Rows from block 2, named by matrix and row number. Rows with one number belong to one channel. Each number is 500 + 25 x the weight over its row's rms, rounded and kept within 0 to 999. All counts start at 0. Numbers have three digits each.
# sq0: squeeze pointwise conv (model.blocks.2.sq.0.weight, 64x128x1x1), inputs 43-85
# e10: expand pointwise conv (model.blocks.2.e1.0.weight, 128x64x1x1, transposed), outputs 43-85
# e30: expand 3x3 conv (model.blocks.2.e3.0.weight, 128x64x3x3, transposed), outputs 6-11, a 3x3 kernel for each
sq0.0:515484497463491489469465528499525511490508477503548515504470536495528519485541491484567498499527511496503512518470499515465469461
sq0.1:476528495528509518495510490530462500522490515526476492463486504500500577461484553494510455515510501507497502521482513513495483490
sq0.2:483500532548502514506513521479498555510508555517535469453519468519511533490512534458501501499466497477492514510497512497525498503
sq0.3:461500496514529513523509479503448479481512502521500503509477485510498480479518487492512559525503484504520535539477521454519485487
sq0.4:426495489552461488502533491525521509502516528507513531511530519508494511505510482498500534506484495514526485511514487502509491508
sq0.5:479447523510514486522459516464509476457519472475480491508520518516470535547519485526495478471502520472495480482545512517486520521
sq0.6:483462492580478500562514514479473480468506546512493477485509505491495437503520466449483485495463472514479511483532499498510486525
sq0.7:437483508464522490514500492518471491519491508483496488523484482466492486452504581532539498509508504507504492507515487511484458489
sq0.8:503501508512475507510448528461512495491513467532473511494510505519508555510508465495487509507508495505487502517553486507525461536
sq0.9:483474496490493509510515500520498486487523495498445488513477498501519490504521511511506549539514451521514528496538493460480522469
sq0.10:488475520493500502500511486486508446472547497525526468488478485532509447501545448513529453514463484481521528478482526484472464463
sq0.11:486547531500478491492520509546484507545541474507518503478522497525549533512471505491465528499524489515507494503479464498562503499
sq0.12:508501532490478434487484488523502523493473518483510515504501512511465529504456489520514527426513498503466426481498498506489523484
sq0.13:474483524493450500531494488509511504498449499516453520536486486510499489486512533500487492495501506490500536501508476496477495547
sq0.14:520491485482499557523500519487511512480505469545458492479509515483551519519500475482465460504474511468456514479494542522472494470
sq0.15:481444513506486494508481467540537532505448474503504521477519492508496516489483529565479478493501497496528485499477531489491493464
sq0.16:488491582498484480541504486499509452469478500504475505502480470504500516526494518533512499505463537493502497497507482536468501502
sq0.17:482498507489487499492500499477517475505505533485516521553485540511491502499445500463479496508522544531479489539475448483489464506
sq0.18:550497484499491475501514504556541485458460587486498489508442501496505519519528472495513538498525503487537504496478566521509510471
sq0.19:536505509523529496564537497478513499525464500473475512547481499468482458517496496491517495509490470528532483523478488476479507492
sq0.20:504498529527494504493507509453479511488489489533459514472498508466503503461514537478514493526509485540505510518520556468500458509
sq0.21:521509472455534513469498507496476495509512502499486476484475498510513538544504567493472487533555500482508494469465526504489517570
sq0.22:501514492486498471520511490510467473487493480484492506477482501519493524479515461468566548495517505523520473463500470518506509483
sq0.23:484482520497484477477477482505544553525511501538446499504460505500509538521518529479553523484521509510494476521533512521478500475
sq0.24:517465545486482507467494493537488457512516499468516479531464498492486487484476492472506465519456504525501527475494517478484525499
sq0.25:491525547500541486480489488539493595523558513483493529539513492520500527479512536533544520506490514535523499481534508534509515499
sq0.26:470477477510520489468535522497479504503529488449530493530501503486506498509472503514578474496504494468493489486483519501486485526
sq0.27:565517494492514495499459539505508493496391432504489489496474503497508517520500518476466483515491499499502500480564475501490491496
sq0.28:530506534482497489530556502499556489477504448491490488491491536492490506488525511465534520500462457490510489503507496505521489499
sq0.29:488494510493469522490489509500509503478495512449464455499489506483521534520433509522504521519517404500494505527534482388445480497
sq0.30:455529464489469503500503478483509506477504491501484515544512526495496498520497468564511559502576476516508485515472472491516471478
sq0.31:509478519488510475497488490518530478472477502495558491497556457523475484482495479498533532466501490483502464482553500475491541532
sq0.32:506489517512504498461491507476490489529489496481500486517437493537499482483475517494484503533461506501479501491463533523535466437
sq0.33:438513479464525535493478516476519532498442532511487516534514499504520528504491469469524521530513489486490513490480484487470454513
sq0.34:464518505495574509479491490502523474507573457475488512495497503499516480509483540497506480488512472508504528530500482478490472511
sq0.35:493560480513507488501516482559494507554512524491528494495508503474484469454503485485508483510455524623499528524481527529517510555
sq0.36:506566480519496491490527503525476504522530499510529504470488509510481461502498483479487489451459475524470498515489495509487462491
sq0.37:475502510488478525488479501491510528497478496542504508456517530492520535496512518486583507524506513474471533455547490493497520521
sq0.38:494475543526503514518547527487468478484520479468497490545499529492522531533507491483488488495548464494507503512525476485480497527
sq0.39:503510526518489513467500502493493501495473531537527507535493471479480507519492480479525510491569497518488490519454508482474458483
sq0.40:487516494489498528524532461519463499496508471497495489474516498512514516497480479522567475521512482589521465500467487494465516584
sq0.41:488464484523500488476513498485470456499489523517477508522480528486492489525505477561494508501502489507486488506509529494496493525
sq0.42:483505498474502466502542487497487503521512500479519462455494465522460510500461495449501499469478502489437486512517512483542530536
sq0.43:516482474475549465499479513542462462513511568465520486490501465514526499512482470486482509477539523481501477478518512514481512479
sq0.44:517478512502517515504505474507488461510501495464493490490490515466508489496519455439515554499484523412507524454499537521517512464
sq0.45:514509507514475492552461507491479570487561470494489480495499506506498495499464477492524527506496496484470496494487497485538520521
sq0.46:505494488518507477501507496525516501528484503503506487478493475466440465519485520497504510446464466456507556498533484492483491524
sq0.47:521546446490494491486518507453466565491513510473471472510463509507507496503497501514528476495481495495522501488494563484488512483
sq0.48:521507478556491516542512474488497491482435500493486501528528506491513491492488513547473524504492499481485528501484501512533495479
sq0.49:504466519522506472478462505512480533550538478499530502479518468507509505471519478478476502508506503504543520519500504527521532461
sq0.50:502473511501509492494452507418454503484511510513511493479512507404470518494539500506503469487483521457539451532449506514507490474
sq0.51:488513495509511523502477509499483511533484518509499470496511471505527523479503457520483439526460478498426499427492515487433518473
sq0.52:507457524468508476497554512501481497479472503510532486489506478488467514451571534540506468464474492495498489460549553493491507554
sq0.53:493510525483489502480502512524517497475497517506507503486510521511502482445520553471528487510469500514491504498476502489469474486
sq0.54:524509509510494533514537498492505498495482504463508536503544524492566537495461513456483505559505522548522501541501494514516571502
sq0.55:489466552524486518495502472502534482541505572471546487496485503497508485518498529488538496512509506505487489493518508502484486483
sq0.56:554512486481473506495516579516504475529449540479508486503465495510516483511511515488528512505489513527526490499489487490498521504
sq0.57:526500453502570519487506499516518496492478540488510485509548484501483475501496493495519475485506511501488497484490484492505499532
sq0.58:480539478504487486498549482517491466564476477537580481481475492513465492546545505495503528481514495502496477504515496515474512511
sq0.59:503488501502510508514480509526474495492520502513520471475529490499530505632512504528469489505496496459495512515504469502530467564
sq0.60:498492492489501478495493487512510507476510479529491500515485485452494490449488541517500469453500499485476494513513493506511504541
sq0.61:454521512515437471483514468495489476466474500475501532508466508499540494483506487514496489509496503512541523530495485522436498492
sq0.62:504487515505499524491462465510507449521469553496512512494518514485524497476478561567524563493488471481472531519552489500522487472
sq0.63:502513513510512502506495519485503513470487499506509527512516553490486484508470500474505522476557518498561516591503488477534509491
e10.0:464514463489477508494473528472525538512515552476470505471487505475521539480547492479499514499498496496493503478503501493551494532
e10.1:497493559537482526516477490501499478522479492502499500500472550511511490488493537456500472463514494480512493507512525522521488471
e10.2:455491489475537517501499499540469479482489516552484502490469474492493484515510497550507492466478505525479480569486471502493511458
e10.3:514508561481523444471525474477488463475487532496490484538496507488507489486481496494527492492513545462499468489499470453475528534
e10.4:485483519559511474481515496518477471480502474506484494456495526523488470538519537475488527482527572490490520508486544523533459490
e10.5:474487477509501523558462497517490485470495500530478498502519477506487491460463533493529496498524480566530475443496529493512516507
e10.6:570527515478494471566545530506502513497526503522510533506542495511502520502523557479504473500516564533524482515516510462496519500
e10.7:479516514543498531482520460481512482523487520505516533471504493504505463482468490492489517499508509488491509526489530541457506505
e10.8:585490513499521492452513528465517549522491521456482479516495471517493506536505503492510433494509484511504503496489493513535484507
e10.9:473505496527502482514467450506494491492472476502535463492492521524511469525498530511489533508495474469465507543522474444492494522
e10.10:472508482496520521523489494534517490489509520553481519511500478520482532501508522497478484501505510474480531514523431456524512504
e10.11:512483505490517511540488485495512492507523461518519503492526542474531459470536530471454528533494496454514464482440504505491514469
e10.12:506503482452488500466505514485508495501466555502467487468492451525494507490560484493508479522476492542563519482549493515506518476
e10.13:496496504492476495476528482518546495510456475451512455568444488475491513503524493531502496503479509481515550502508538496466468524
e10.14:528532477518523477513513489504459475503487504498511460559463500530489541511502455465499532469518490497512488470486508499523468519
e10.15:516501501496542455502512505487493522504560477487502519503509538518523469509549498496501478493471503530476463482547499479496499486
e10.16:479516488556516461525508500515515531488507535529488530507474491476500528546443513532484530480471526456518480494524532505488469483
e10.17:477506493506481479533516523522481510479486494538484540521480469523490475508516495500504500483454523470524511483575491564506512499
e10.18:518532485479454482498500498531490508473482486525493479461477460509524498518469478500519453500514479506483492538480468479497523503
e10.19:451499521520515492479506543459517547507459475476490523485513534500510579487478533515523501530478525478484499489503514521493539499
e10.20:535450506553502511470528471500493503474454491469493559463473469527467502450492465515494527524494517516482525501493498485472513485
e10.21:506531449478497487467486532486508525515492510535511516500494497486533489483514462517485524556496498474498528515470495522549511487
e10.22:491583494517516520499521515491490488479456541536521500473526543516484482504514464517499564490509528524516558508569503507485477525
e10.23:515511511495540528473488517509448516468474496548556494512490537456461500495504481499510492443515499472518532498503507485529493492
e10.24:571494471503485527472466504528485494532506542492537492490480501495525476509468541498498505508503474525476498460510493483479533502
e10.25:496502542497553487483515454531484544484479520471533468465493485474540471533537505485451483496491488505505513530500501491537521465
e10.26:484489506527474505494489527540490479531521500479519474525574504488467528504510488509499502482467503527495488527544494534520529491
e10.27:493501477503505488479465514485489517477472528467520540501520480472491524498499514506567530547494462467503479442490507498479475481
e10.28:476495467554494482498494511522498492554477512478519512486515519484514485540468503511510493512497466468484480495495518541477479490
e10.29:518586485521493467507492490493495522544504480480482513514502494497498524476505506541506533500514500483463489476517515469494488459
e10.30:516481502530528495494517536500545514520495513493500454503525531486504520477536495514479502517543452483517534498508470480575481483
e10.31:485513476510498485550511523489496537528475520492534500513449495494506477503506493505486516530516494533555489510500449477456511498
e10.32:472516500488537513526475515489507521477574569504531484476460450503517474512495492486512467537505515479461532482472491493481523508
e10.33:508510541511502501461534492451529499469494493460482483509496464498517479511495526458515486529492472493499517456507495504479558444
e10.34:502523525531495428513519491496517483540488502524523485480489512523487495512504486527521486518481502463447517508526508526530518510
e10.35:514507516496515533527510468468478480547504469527508524506504556500482503492454506513515502473475493421553509496494546535515499539
e10.36:498496519486509495508518468496482485512431499519483501499525525478491506482484477490499463487455456501517472453495495501476518454
e10.37:527518490525469516540533510540482475505503528473496493507468482480437519510492499511481500575501503520559533548488507502531501499
e10.38:516473495469471526468468490530477510469491484522473548476541477483539478481489538495495543492511535507509519457484489483511446511
e10.39:482508468549499512492495482500498516461557501484504510509448484516526539472501494517479497548512475460469520481530493492496525463
e10.40:481538520507482541455524457540513478549492477458503456483506534499503505478492489473498489570513506479502531488489535498457500484
e10.41:471492503467475473455535580512480539498493507513474501468481479506485491503497477471499556483546517492523499530507502502500515511
e10.42:490531523505526512503481500468541488532547526499534491467497515499465472519537500511501485515481506520511491488527470546498523506
e10.43:514525543517477477532483529498509489502493477530467516544450509503464499513529511497565496497548517495536516497520487513501521521
e10.44:507501504540482518462506487476505472503481479505487498519524547535504503513539523492474524495486510514539489512529461492517492533
e10.45:521514504486519523497466484548495502538504499523560496536514511512488513493534512500507487503559504479496509490520505523473508526
e10.46:489513524514494476483527508517487503520492502486571500530485475550502502486525524521519512469476489498502542495535528540505515489
e10.47:482508505515488503449516488541512512507526536458506537487542511529458509503506505509494483488466487468500483496466453465471520492
e10.48:518489523518533531502433459447562511483483495498520541503454503520500461511478532488531491467489484529490484485539505479446497522
e10.49:485493551522534518497496548497477520506497514496510481487485522519455496496502498459505506479517535503477492509526467522460443550
e10.50:496514517516499477477503493516463508485511517505516456504486458556468490493463483550499517490486521487500509495489524452502484489
e10.51:469565512525487535483493510498557521484488511509506525513506473463490512522532475431508509480475541510501499493503472496510503514
e10.52:473464492518508511505478497511493476521485484497548499497507486537517565475492473437509490497463449495514474538527490473489489485
e10.53:472501494460468469535488511530468516523457493506460509535517500540488512588511486510503515478524477507515500514492497474529475466
e10.54:477512497502475477512497482504465481499505519528527505474495484503472477512519498450518468459472468480490496498483480522480525478
e10.55:521512510490493486492486508527514520539530468502507468451516518520548535541489506520530511525486569493499500488484499534470510473
e10.56:566501504526490520486503499502457523521484553489480498505547515501547481484490498509488474494490484506481507509532486483497516522
e10.57:471514515504482476468474502530534483496528514553492553469504534504501497498479492485502490502537476513535532521527518509472508497
e10.58:495525484509467482515494514509481487472552511495499463486515599493475489492500492462522511509490504512547547496490556501486478490
e10.59:505497474462513487522500501550429498505465525512478480487533473557544513504491514513507524489521467490496468523508508480492527493
e10.60:535435534509485531491531478507501503496435521505471481512495470508497497482529476505466476490500504463557486519521463544494500461
e10.61:513487467503509484501537462522499494466507491502493471486474508546461511469505502459508511513499508484528503461506551493500478482
e10.62:509509525495433522515447497478501522501433547477484511533521506497479502567472507484458496491482506444485454511510493490513499510
e10.63:495526482517550467498506477501457474498490510508494459486482506585520507492502479495511498448471474470515485481478488517478479509
e30.0:465499525520537509536511521519529503533527522519547527499491513460491465465489468510507489511539485484489492530514547517465507516523488471520495511513521495497506
e30.1:513481480503461490517485476507449499530453472453490479505530521536544513553537542518499543501487517510514478492488502496498497487449511484510498489509509488458495
e30.2:505494526534539521545499511494520496507489475508505504456429433464457430497468489507520515505548561499515456480516474509517557529509518522454459512452513487457484
e30.3:523507469478518489479523497470485465496530516489477507500524565529549541481474480482510522487469504547582539507484466493500465470470491490498504497561539507516548
e30.4:466491496485481511513492455468464480453513509514515541523524564551518574477502478481479484462431466489507500503507489505473502488480493514479523493566547519494542
e30.5:513469467492494511511545556527534528544522494522490514490524488506498471503497486466484476494496495517528505478509494477537502506517503527526527492518475515476511
e30.6:480491508496511489494567497522523511479497480511494507500461465510436493494450494477449480497463512518522520522498514524525498544508537498522511486478481493493505
e30.7:515507497518530495486500483538529510514493524528547534470510483472501496496525503459460474496509503524512562483479571483455493485512535501493503516473499472491519
e30.8:521493470499504523516483519539548533508538549497492527519531502486467507449461475488481492504509516508581539538499512508521495533556498484481485503566524526481501
e30.9:520510485506506439521519455501474467484501512487504490502487467474461499541494506512511519540463502466452500532498541506477480489512489489520476497541536507470471
e30.10:472490519463515510477517521497494477493496500529534518477483503453488439487492462490522480464483498519496480482498494442497451496511473531489510506480463529504486
e30.11:497485485511476527521501494471482494501491487484492448514500520491511511482519505478500500441456491508547538475511466519477515505515529496498463525484499521495522
e30.12:514505494514473497502520546552530502465521492487502507483523501516526476507513454497508516515500502456459478520529500516512492483500506531519482469503459488462509
e30.13:494512524507532523489515468499488480501481468497524514483489495529533519511518514448488478485518503537517514491522477489503439528522471510501529476546497503462514
e30.14:504496487483466503493462478524461487489472554483465478489500508477478455504482493489498451504463486497513505504498493475518453489515500468532505555540500499502467
e30.15:489512475480463484497461504489526512516538525516517559516542536490552507490536510495452502462423466502493552502500506492478540491461524483481499500539524497523514
e30.16:441498521479554510538473452532452501491549503481508520487544526494469502519490495522549520474503468482460479468481467474459437494494484526502501533508505493453535
e30.17:497493513503511522496514506446479493493511522468485514487476484461474463486497491497510501489541517462513490509482504505497514523494511528524488514478511476489516
e30.18:545488454485458447476454468492496461565517490504504529503483475490484470484468485517501521489495493480501478495461518515503483502493490476525502475522526527503507
e30.19:530463498475535508481530499531527499507526550525539546491519487478473484517473513513537515479502489488491480476479509490503477509513532470476483495468523484508505
e30.20:473499500510489502512506522508536548543522524508499523507470470500492485470465475491505492511484498505527484502501508501547497508510511500504484499496479509497487
e30.21:520529458571490487529478487491512503563474517496508517513516530487497492515465523486520493534521469524504512495497492505519548577554575448543487462532503483433467
e30.22:485515551485469466458492503518497546463525512518532516503454509504494505502479471524544530528497537497513502547513531475435515501520531525528492500498480491521512
e30.23:522502459513499466444502539489530503496482487541514499496484528507480512521504523475518514489484535514497512503487521495520517465443503499483513502499496431462493
e30.24:459481479447500481484551528497514492501502475531473511460457469488482450490470468466427496530489504532525509492501480489507463510537482475521487522555527494508498
e30.25:511544512558458491524482518491480494527494512506536504477493480465487499490463490512534498496465473490480482507490527498460555536524533519509540531464496465490506
e30.26:530505486547547484518502504524521492503514484493516488516528527533484503527479520525532504522559510489468482511496478498525477463502448479490487527479519540529494
e30.27:469507523509514524556478482485476494507524479478466526537486492512520519515501520479476479489482518542557550486530498490500506496502474469511516482515507477467455
e30.28:461527527494565514514491523520466489546506507507543503506527495465454489521502524491494470503527497514529512525526524485457483474518529494520510522491526459542511
e30.29:496530503505515501505539507480442460470468487473457465526482511502488523501507505500460512502469501492521493557513515505504428500518506488508492504516505500484504
e30.30:494538499552531538484538517517488533519518499511494495515503520525530536494491498508531503486475478485473487496465495540478499511487497519519519487509505537585545
e30.31:503495495463501482500465497496500472512473465501500521509494502490497512483488509502493545533506488481459474475509446445506460499543482494552529486583497552450474
e30.32:517511550503488543508502509513491479456513480515526528483511480488527513487544518502503483485497471462478505498474521532513498502499502537511501518505453460489508
e30.33:509507525510517555472540543513502484489521504493494485516524497518522521533565545459442503458432491517555577520543527486512503511503507537539544501537510491488500
e30.34:498502452494500511474515500494522496509464482496474496537488508474477481497517503462453482500533520549527536441430469477487479567519526517517477480477496506507486
e30.35:533452468475453496493470538486473475465482498475476477489503505475489538464479507505503503492471496498514460510478484525504522464459490509480506534514491484538514
e30.36:532506490506475507488496525479469487513497498497466517500534498480483446467497485533556480468479488475461476507442513504491527489484503568529514527443486491563565
e30.37:463509518539483498520498465471493510476531485468520484512530485493468513477462487532532549526518524482481463524558485513487469506508435508531509510511474480460467
e30.38:507518482530534487530476467479492488537510458536511560513488500524498471509493522514510520505488523521484488533546514502471497534517493501511481476535492503545487
e30.39:454504504474567521532477494504488491500509496499465474497517520489493524549549567503534528525567543499522509512450488546457481492505504505537486522519507480479481
e30.40:508494495472515477504518512489464481460478524490511499502511517533491511551512537478476462503518538494551506555515492484530465474545518496523495510550499479506488
e30.41:498473500504467467505505507492487489478513487485481478458483488456479467447486444495557540508510483468423472486520500479488510504466486478466524494494509535506548
e30.42:523499530500511523497543504504528487495494451510500499514511489495518499485509481487478482513499498529515502491486492483490471516508517466497511474516477490466507
e30.43:571461473519481463508500491493487509497504530527517488485477486508519488539493519456463491475463504527562520485481455516477537498442508532474512483463473526522491
e30.44:461476486484491471498482472475474503533527500525514522502517494464506474479485493509500490476494493486494513503484534481454544477453511551509496506464502521503535
e30.45:515518480530497507484475514491512528507488505490485507486523490522537544510510526488494478467472490472490491471529461501531499494506485534546506486476516546528507
e30.46:512522460529515484470516476481478487563491465493484466502503494465493482487483489491489491484488484498490509484538576506526493517476456498508488482514519514478493
e30.47:491515509514503499536485500507488481475502480472463475527524505494496473503475461509533460491491476481483479469496514522504506493474454466447503507455524513536514
e30.48:526509533503505544515493481534516520507482506499482504539530483566551527521547541492487497457486495480539475500479493561513517528477500490472453482496488567527556
e30.49:513484534522574521556491518489506524525482504510520483515485501502553503510533509486482525492556548506564505453510491493483524514487503510512472472485458518505494
e30.50:461491488494489485469474511524517536544517556544534523527501502494539516497483494500491485495498478495472507484457511495478497495465506513494485486490500538518512
e30.51:515475518474453495488469497477436479471507519526486489468491484482481469516489489492504511539494505499520514525519476462503462482522529500502510509478488518486480
e30.52:526503465491474499522495518521471491532499549485500506500503511511521525488481508512493465494441459522477517503475481492487440530515490483483525507472460507475520
e30.53:514514450512499524488504545487501477519473506509483447506514484488491503476520459524499490515516484519516534520497515491435478508472486513466457495471457467480472
e30.54:515475479470475507480472519533500496483480597507535500489497523497475491526525476483443479517476469507551515521525446485505478462496529476515458512571515425497473
e30.55:490492494497484497508484500517508502492512531472485505518526517477489508480496515530501528510515493467495465509487491499496505493503498480518485497469469463464505
e30.56:449488483522487463535464500516519515504537515467498473524558537486468484493461468531561532499521504447433452511534492513500504528519472510537489505491515543499478
e30.57:526460465526455494517475513545522536482463512446461488460502494462510488465478454509516480512540513466489458459468497505483548490473468503557563514495530490480500
e30.58:511509479475526518498482505516519508508490470492481472514495508540529525495481515470470503503530529519500538487474509513462508506472476468497517526490473495512505
e30.59:511467447535444490523523490493489519497466524478470501453469474482491481493453515479504494483472500490493527495495455465503480478454493469506509443523513507493434
e30.60:524476430498493515494489498561507515495521493474501486506492503515519557469474490501468494536544499544542536508483498544502540501492522511524511538481490497482513
e30.61:460528537502546577505520549529527518483543510486513527492506513494532482490527536480460479504515534515548534530496487478456470489445478526502544508511508502575540
e30.62:529519487587470525550529539514510536496490516503497484472497519465513532487543495496524513519487466475483500513519518525486515510454486509467466476479517547543534
e30.63:486514474539512520485471511447520495576491496472478476534490515491519488506496485487458475479515506500474483470484522478484499479481451520507501489517568498499490