python train.py --model="multi-label image tagger" --train_examples=203450 --arch="squeezenet" --norm="batchnorm" --padding_mode="replicate" --depths=[2, 4, 4] --kernel_size=3 --stem="deep" --optimizer="muon" --lr=0.0065 --nesterov=true --steps=20400 --epochs=51.3 --final_lr_fraction=0 --warmup_steps=4080
Rows from block 5, named by matrix and row number. Rows with one number belong to one channel. Each number is 128 + 24 x the weight over its row's rms, rounded and kept within 0 to 255. All counts start at 0. Numbers have three digits each. After the name is the row's rms in percent of the matrix's.
# sq0: squeeze pointwise conv (model.blocks.5.sq.0.weight, 64x256x1x1), inputs 128-255
# e30: expand 3x3 conv (model.blocks.5.e3.0.weight, 128x64x3x3, transposed), outputs 15-29, a 3x3 kernel for each
sq0.0 107:130149161084086143119079086066129094142100128103127176200072145092111161121181113168150136139155132125132130120098102097130111166090120075163129121078132077156084137085118187097104163148112089113161096132141171153116140143156146171129146149081126160168146154173082090103118118160107121145146108131182105126126097096098135095125103138096152186134107102128085125136176123108173108104139
sq0.1 103:138139184108118167146110133126121120111101142148095130139103114079106096132173151121113093151085118098074114158126109091177172107156108124127138144120120107167142143145136157139085154154091156104157124126151180086126087163125145140142113115120130090129121152170138142167174164180149124166128092132116118175162142103142104153083068116175149151117097101139135142170108127140120128157109
sq0.2 098:084134150095199118107117147146100093136100095131092129114135126063152165099125119113134171118108118120146131140121159076125150097157090110105086145136111105103110135153189152080129138133097124126120120167086121162151111184108107096109105108099092120103140113118114098116058134196108152134142097120140122147108096087116114085098198123132134113096165105089120093139111098165121107118097
sq0.3 104:145160114108104112125162116121096069090144080113139088142152090171139080159142129090122078128127110169078150137111153134159175143122115106169110112165139155117107136132117109116097127143139128064141123155117165115132104131165142108162127165132165168097144120119163072100124130106132143164149135089147127113123125142124141147142114104146122125130093142120127119150149119091139120147103
sq0.4 096:126137099122129139107117124155194117096111125177131111146146116097128147137136125149154148068089166125110121133105113112134082128151126123157123116125142149117128111126146170121150110113156132176149135118176125097134164091121132122111143100110153110119139175155118113095134135119126114103122138148166104108182125125124149113106179130122128155121144148122105100118137122107127106131078
sq0.5 098:148108127124105151156125130161197135155126122150117112143149081114115120203166114104151092106102155126121186138087101138125158126150078135182122119138098134215181091155135129145146109135116147109126128107113123134150153108143127099132112138093147177115121199103156118108166145081111107165102187132123126130106097108060163098156142152133153093096156104131128132136138091160140155069149
sq0.6 101:100133109139124122122134066140135125117139134109104096140104130154095096131114190129130155120117081169106129119111162129131112111121126131136079115133111138110138146127144117111115128145109187189126096152138123098114124107107156151089131127143104101071137144110132136112114121105127116152182174124114097118069095115127116117086085102100131134099110100122139139096118095128118098126103
sq0.7 101:156150086158172141091118112115106130105149164120174130151108116104142188177130102118094095149088160112153155150121129128085110143136108140140132126054154119134183169110114129139104134111116104081120096136184114090136094139094139198152139157156158116088124099118089080088116097117122128153120085152114131109146107066137093088130137111090053100208121130135167145126119131113117124116101
sq0.8 102:176099131128119158151112148162137132082149139102143100135091165120114113179087091108140149150107133130113129142120100092157134109167144063124125114097147142141134085137109115154171128118103112109185150110131124123107142108099107104106123083158168153102136123135158108123107070153118106139164162118171098083105105133068108114169113110104163129132169118131111100114116128140112125187131
sq0.9 095:183143141105104100108081153143122125148124093140150174095143082146100154140162098178142131111164136133100133151117118122164122093110161132169156134164159109139102118090177112140152104089125130134104104114123083169150107111136137111107129195143128134104146106149096127168094088159105115102089130135174073127096120115089129117162153139125097143113123119151125129128125149167083119134102
sq0.10 102:159090106131095128115124140119084124099135105100086095125082198124149122134135154132124197112129111116154088058155120108151130109149138126168154089107103130144099119146091117150126123158106096103099122106134135078172101131144159094142125087111125091096128140087128148099156088182154123145098152155130129158158110126078103094125127114114145138123151163129089115125163135153160112136157
sq0.62 094:150115117143124113135129111118187122142173122185115103112178128114148154073109185145136144159104135109120124156066119160145089102135122111180132124120105136163114139164110126158097105111105083147162106170115098157167142139169125095121142075152101120106149148150118159112131188120119146130106158121138144156109121134111117124127112144138111119114147117110115132197145173158135111132153
sq0.63 101:125107111138113119171108119129160119183099148156106115149130111159125146176150133123148109138123062108141111152145090099106145115171084108150105134113134108107144124148097115188099125093159127123130112093180114158126056111133126123117176104132105088161106140138129115198124136116073114125087143131209145107134126095122089115167154179107118160119118144176146105135130136119113127124078
e30.0 102:129115125143145161114120118166113114161103122138157149101146144117141158107142128161158092130107108074092095088138140121130115165166078116134106120095143151141150177086102188106107158118106179109122163128139147125141174110128159161153119112086168160160109127102127149113111133180134145112142123119164162140138143141101111113149124121097144122093093098092139145134169133141137122110118131123130149084108115
e30.1 093:085124094070117126099118142128136171131155149143150099118106119139133106171160144124130146128136107107139151093147191139099159186098077116123113116150118102117086158117123104070083128101078136176158163136148130099112127120126168150190149178197105148104120151120153106095128109050153143118109164128182149168134109123134128123139134155104111160099113110141135098100100093141079108139121148138151150106125114
e30.2 106:161196147165140149164116127164127144132120128120107118136123134137117117117128096113111139124109141130134159101118151109096152144118120126123151108156155131148128132101116122115146113110154135157130163125110168102130118119133129126124146141130138140201112124191110119180093166129105139093152141140126141140102102123113109110151145135130171150142156124107111097122143121149105131126133090104120118109098122
e30.3 095:144138136166141116127143132076079104101134111090138103104093105104102106113090130117131154153120124122105094096128103089101100113119073095135146152149126122137076146152128130129080164128089102118165162135078205165085123123109161136136159138154165155128171130107172136117126151138100147172125164173118161146132161152139119123130162154084149122108139124163145147129101120095090137140146156113108133114124107
e30.4 104:108147143149132169148124170145134141134137127121124111141107143118159166085110116125131087125125143107115147118144145083128153122114128120103129123135147146159163124118126142145136131159150105132127156137075185122128130144154148148131096100098110087094105118129106133140128109114124144164077135156112126154122113103134119131134140116129121137147116145202155100144139129144144138124135149105113115109114101
e30.5 105:099137128088118116105129158124124176138138131133116123147127134177108151106083148129131127131147131143152137119104144130114129160109080090093133113110118118111106131145129104142159089159144133129136134130131100143139124121150141154135150121142122154132136142128128139124129097053156123119169170162195168148156132166171146133151163160131122143147141131115112133141136146167139123111142143125104109143115112
e30.6 095:108172182146153188104128176158114117137130119123155134108112120082104128083125117096126090135147123109145140106139104111123151104122140146118118113131138120129122111133108087109123164129112111099158173126133138085095158169139137157146097107125120150153097079147126102141165142142133119114107108091152112138102093123137132107105075105137153131112127133152120111146131129128085123100102113100099091123116096
e30.7 104:109106117113098117130121142155134138132129112131104141147116133130122095146150103106122122116085144139106129137117118136116100118148130126135128112159150120111160150117114133115130112139114150169154165117096147126149127135161121114134136125146093114166107150197102158217142125123118112132149140120149182169109133108107112119162147097173128101127094115122130108124128147139122140156157155135144175097134158
e30.8 098:145120125122098137137105127155140156151155136137102130108124141164123109050076099172144164150125141147089147133129106110118126148124095160140107125099102161139180106175134118106114122098091113119120096129159144131076121163159168127198144175183143144114100155116106154162179132104143131119106116144135106167131140130098104102124124120124130122152151138179146155143153129094134131085128119124099154136085136
e30.9 095:106120174127146154095108148140108119100139136124154136086092115130144142115127128162156179185146143143145135096128159124092138174099065134112124134127117138120111129081117187123098174143134157175139157121143115142137147143172131114127098119103136159139122136102111109112138118131165120117136128123139131122119129145133130151112126113111136138147146155148162145142116143112135130149115150138117100097108100
e30.10 102:099129141121127157144113147134157197161159187157138148115124108130132119153177141073104150143117099111129155087099161098090152132143130139125171128136134120101111124121157122088148148141176106104153144119121133106123118135125130116148142166172125082141139124151138135122117175150153165148151106133108123110108088095122105136134133160139163109140093111144145119135131128179124115128136119113131127130125130
e30.62 102:115102105095090113113123115126107106120155147116124126119096104103118127130125110170130088138158110137142146125084138164101117190138080124137118150124127133130107115110093110115111070102121120166135097110119092102132149120115130114114114077100101119110107117102111130100111103099122109094162140116117118149147146163137122142098098105132143134130141098116080086094073133128127107142113146129105106142148165
e30.63 101:097111115117125126096104121162107113169097105140120129183123142127103113143167159130121137145104122141105123097111185119108162159127115172129118172112144150135163119147126158137125154110134157154116123148128116140136114124105137133108125133155114089126120103140161128097112122087140119142130131136096125147135151162154129150106117122133140137135092179143145152128133150149125120183190219108144178116157136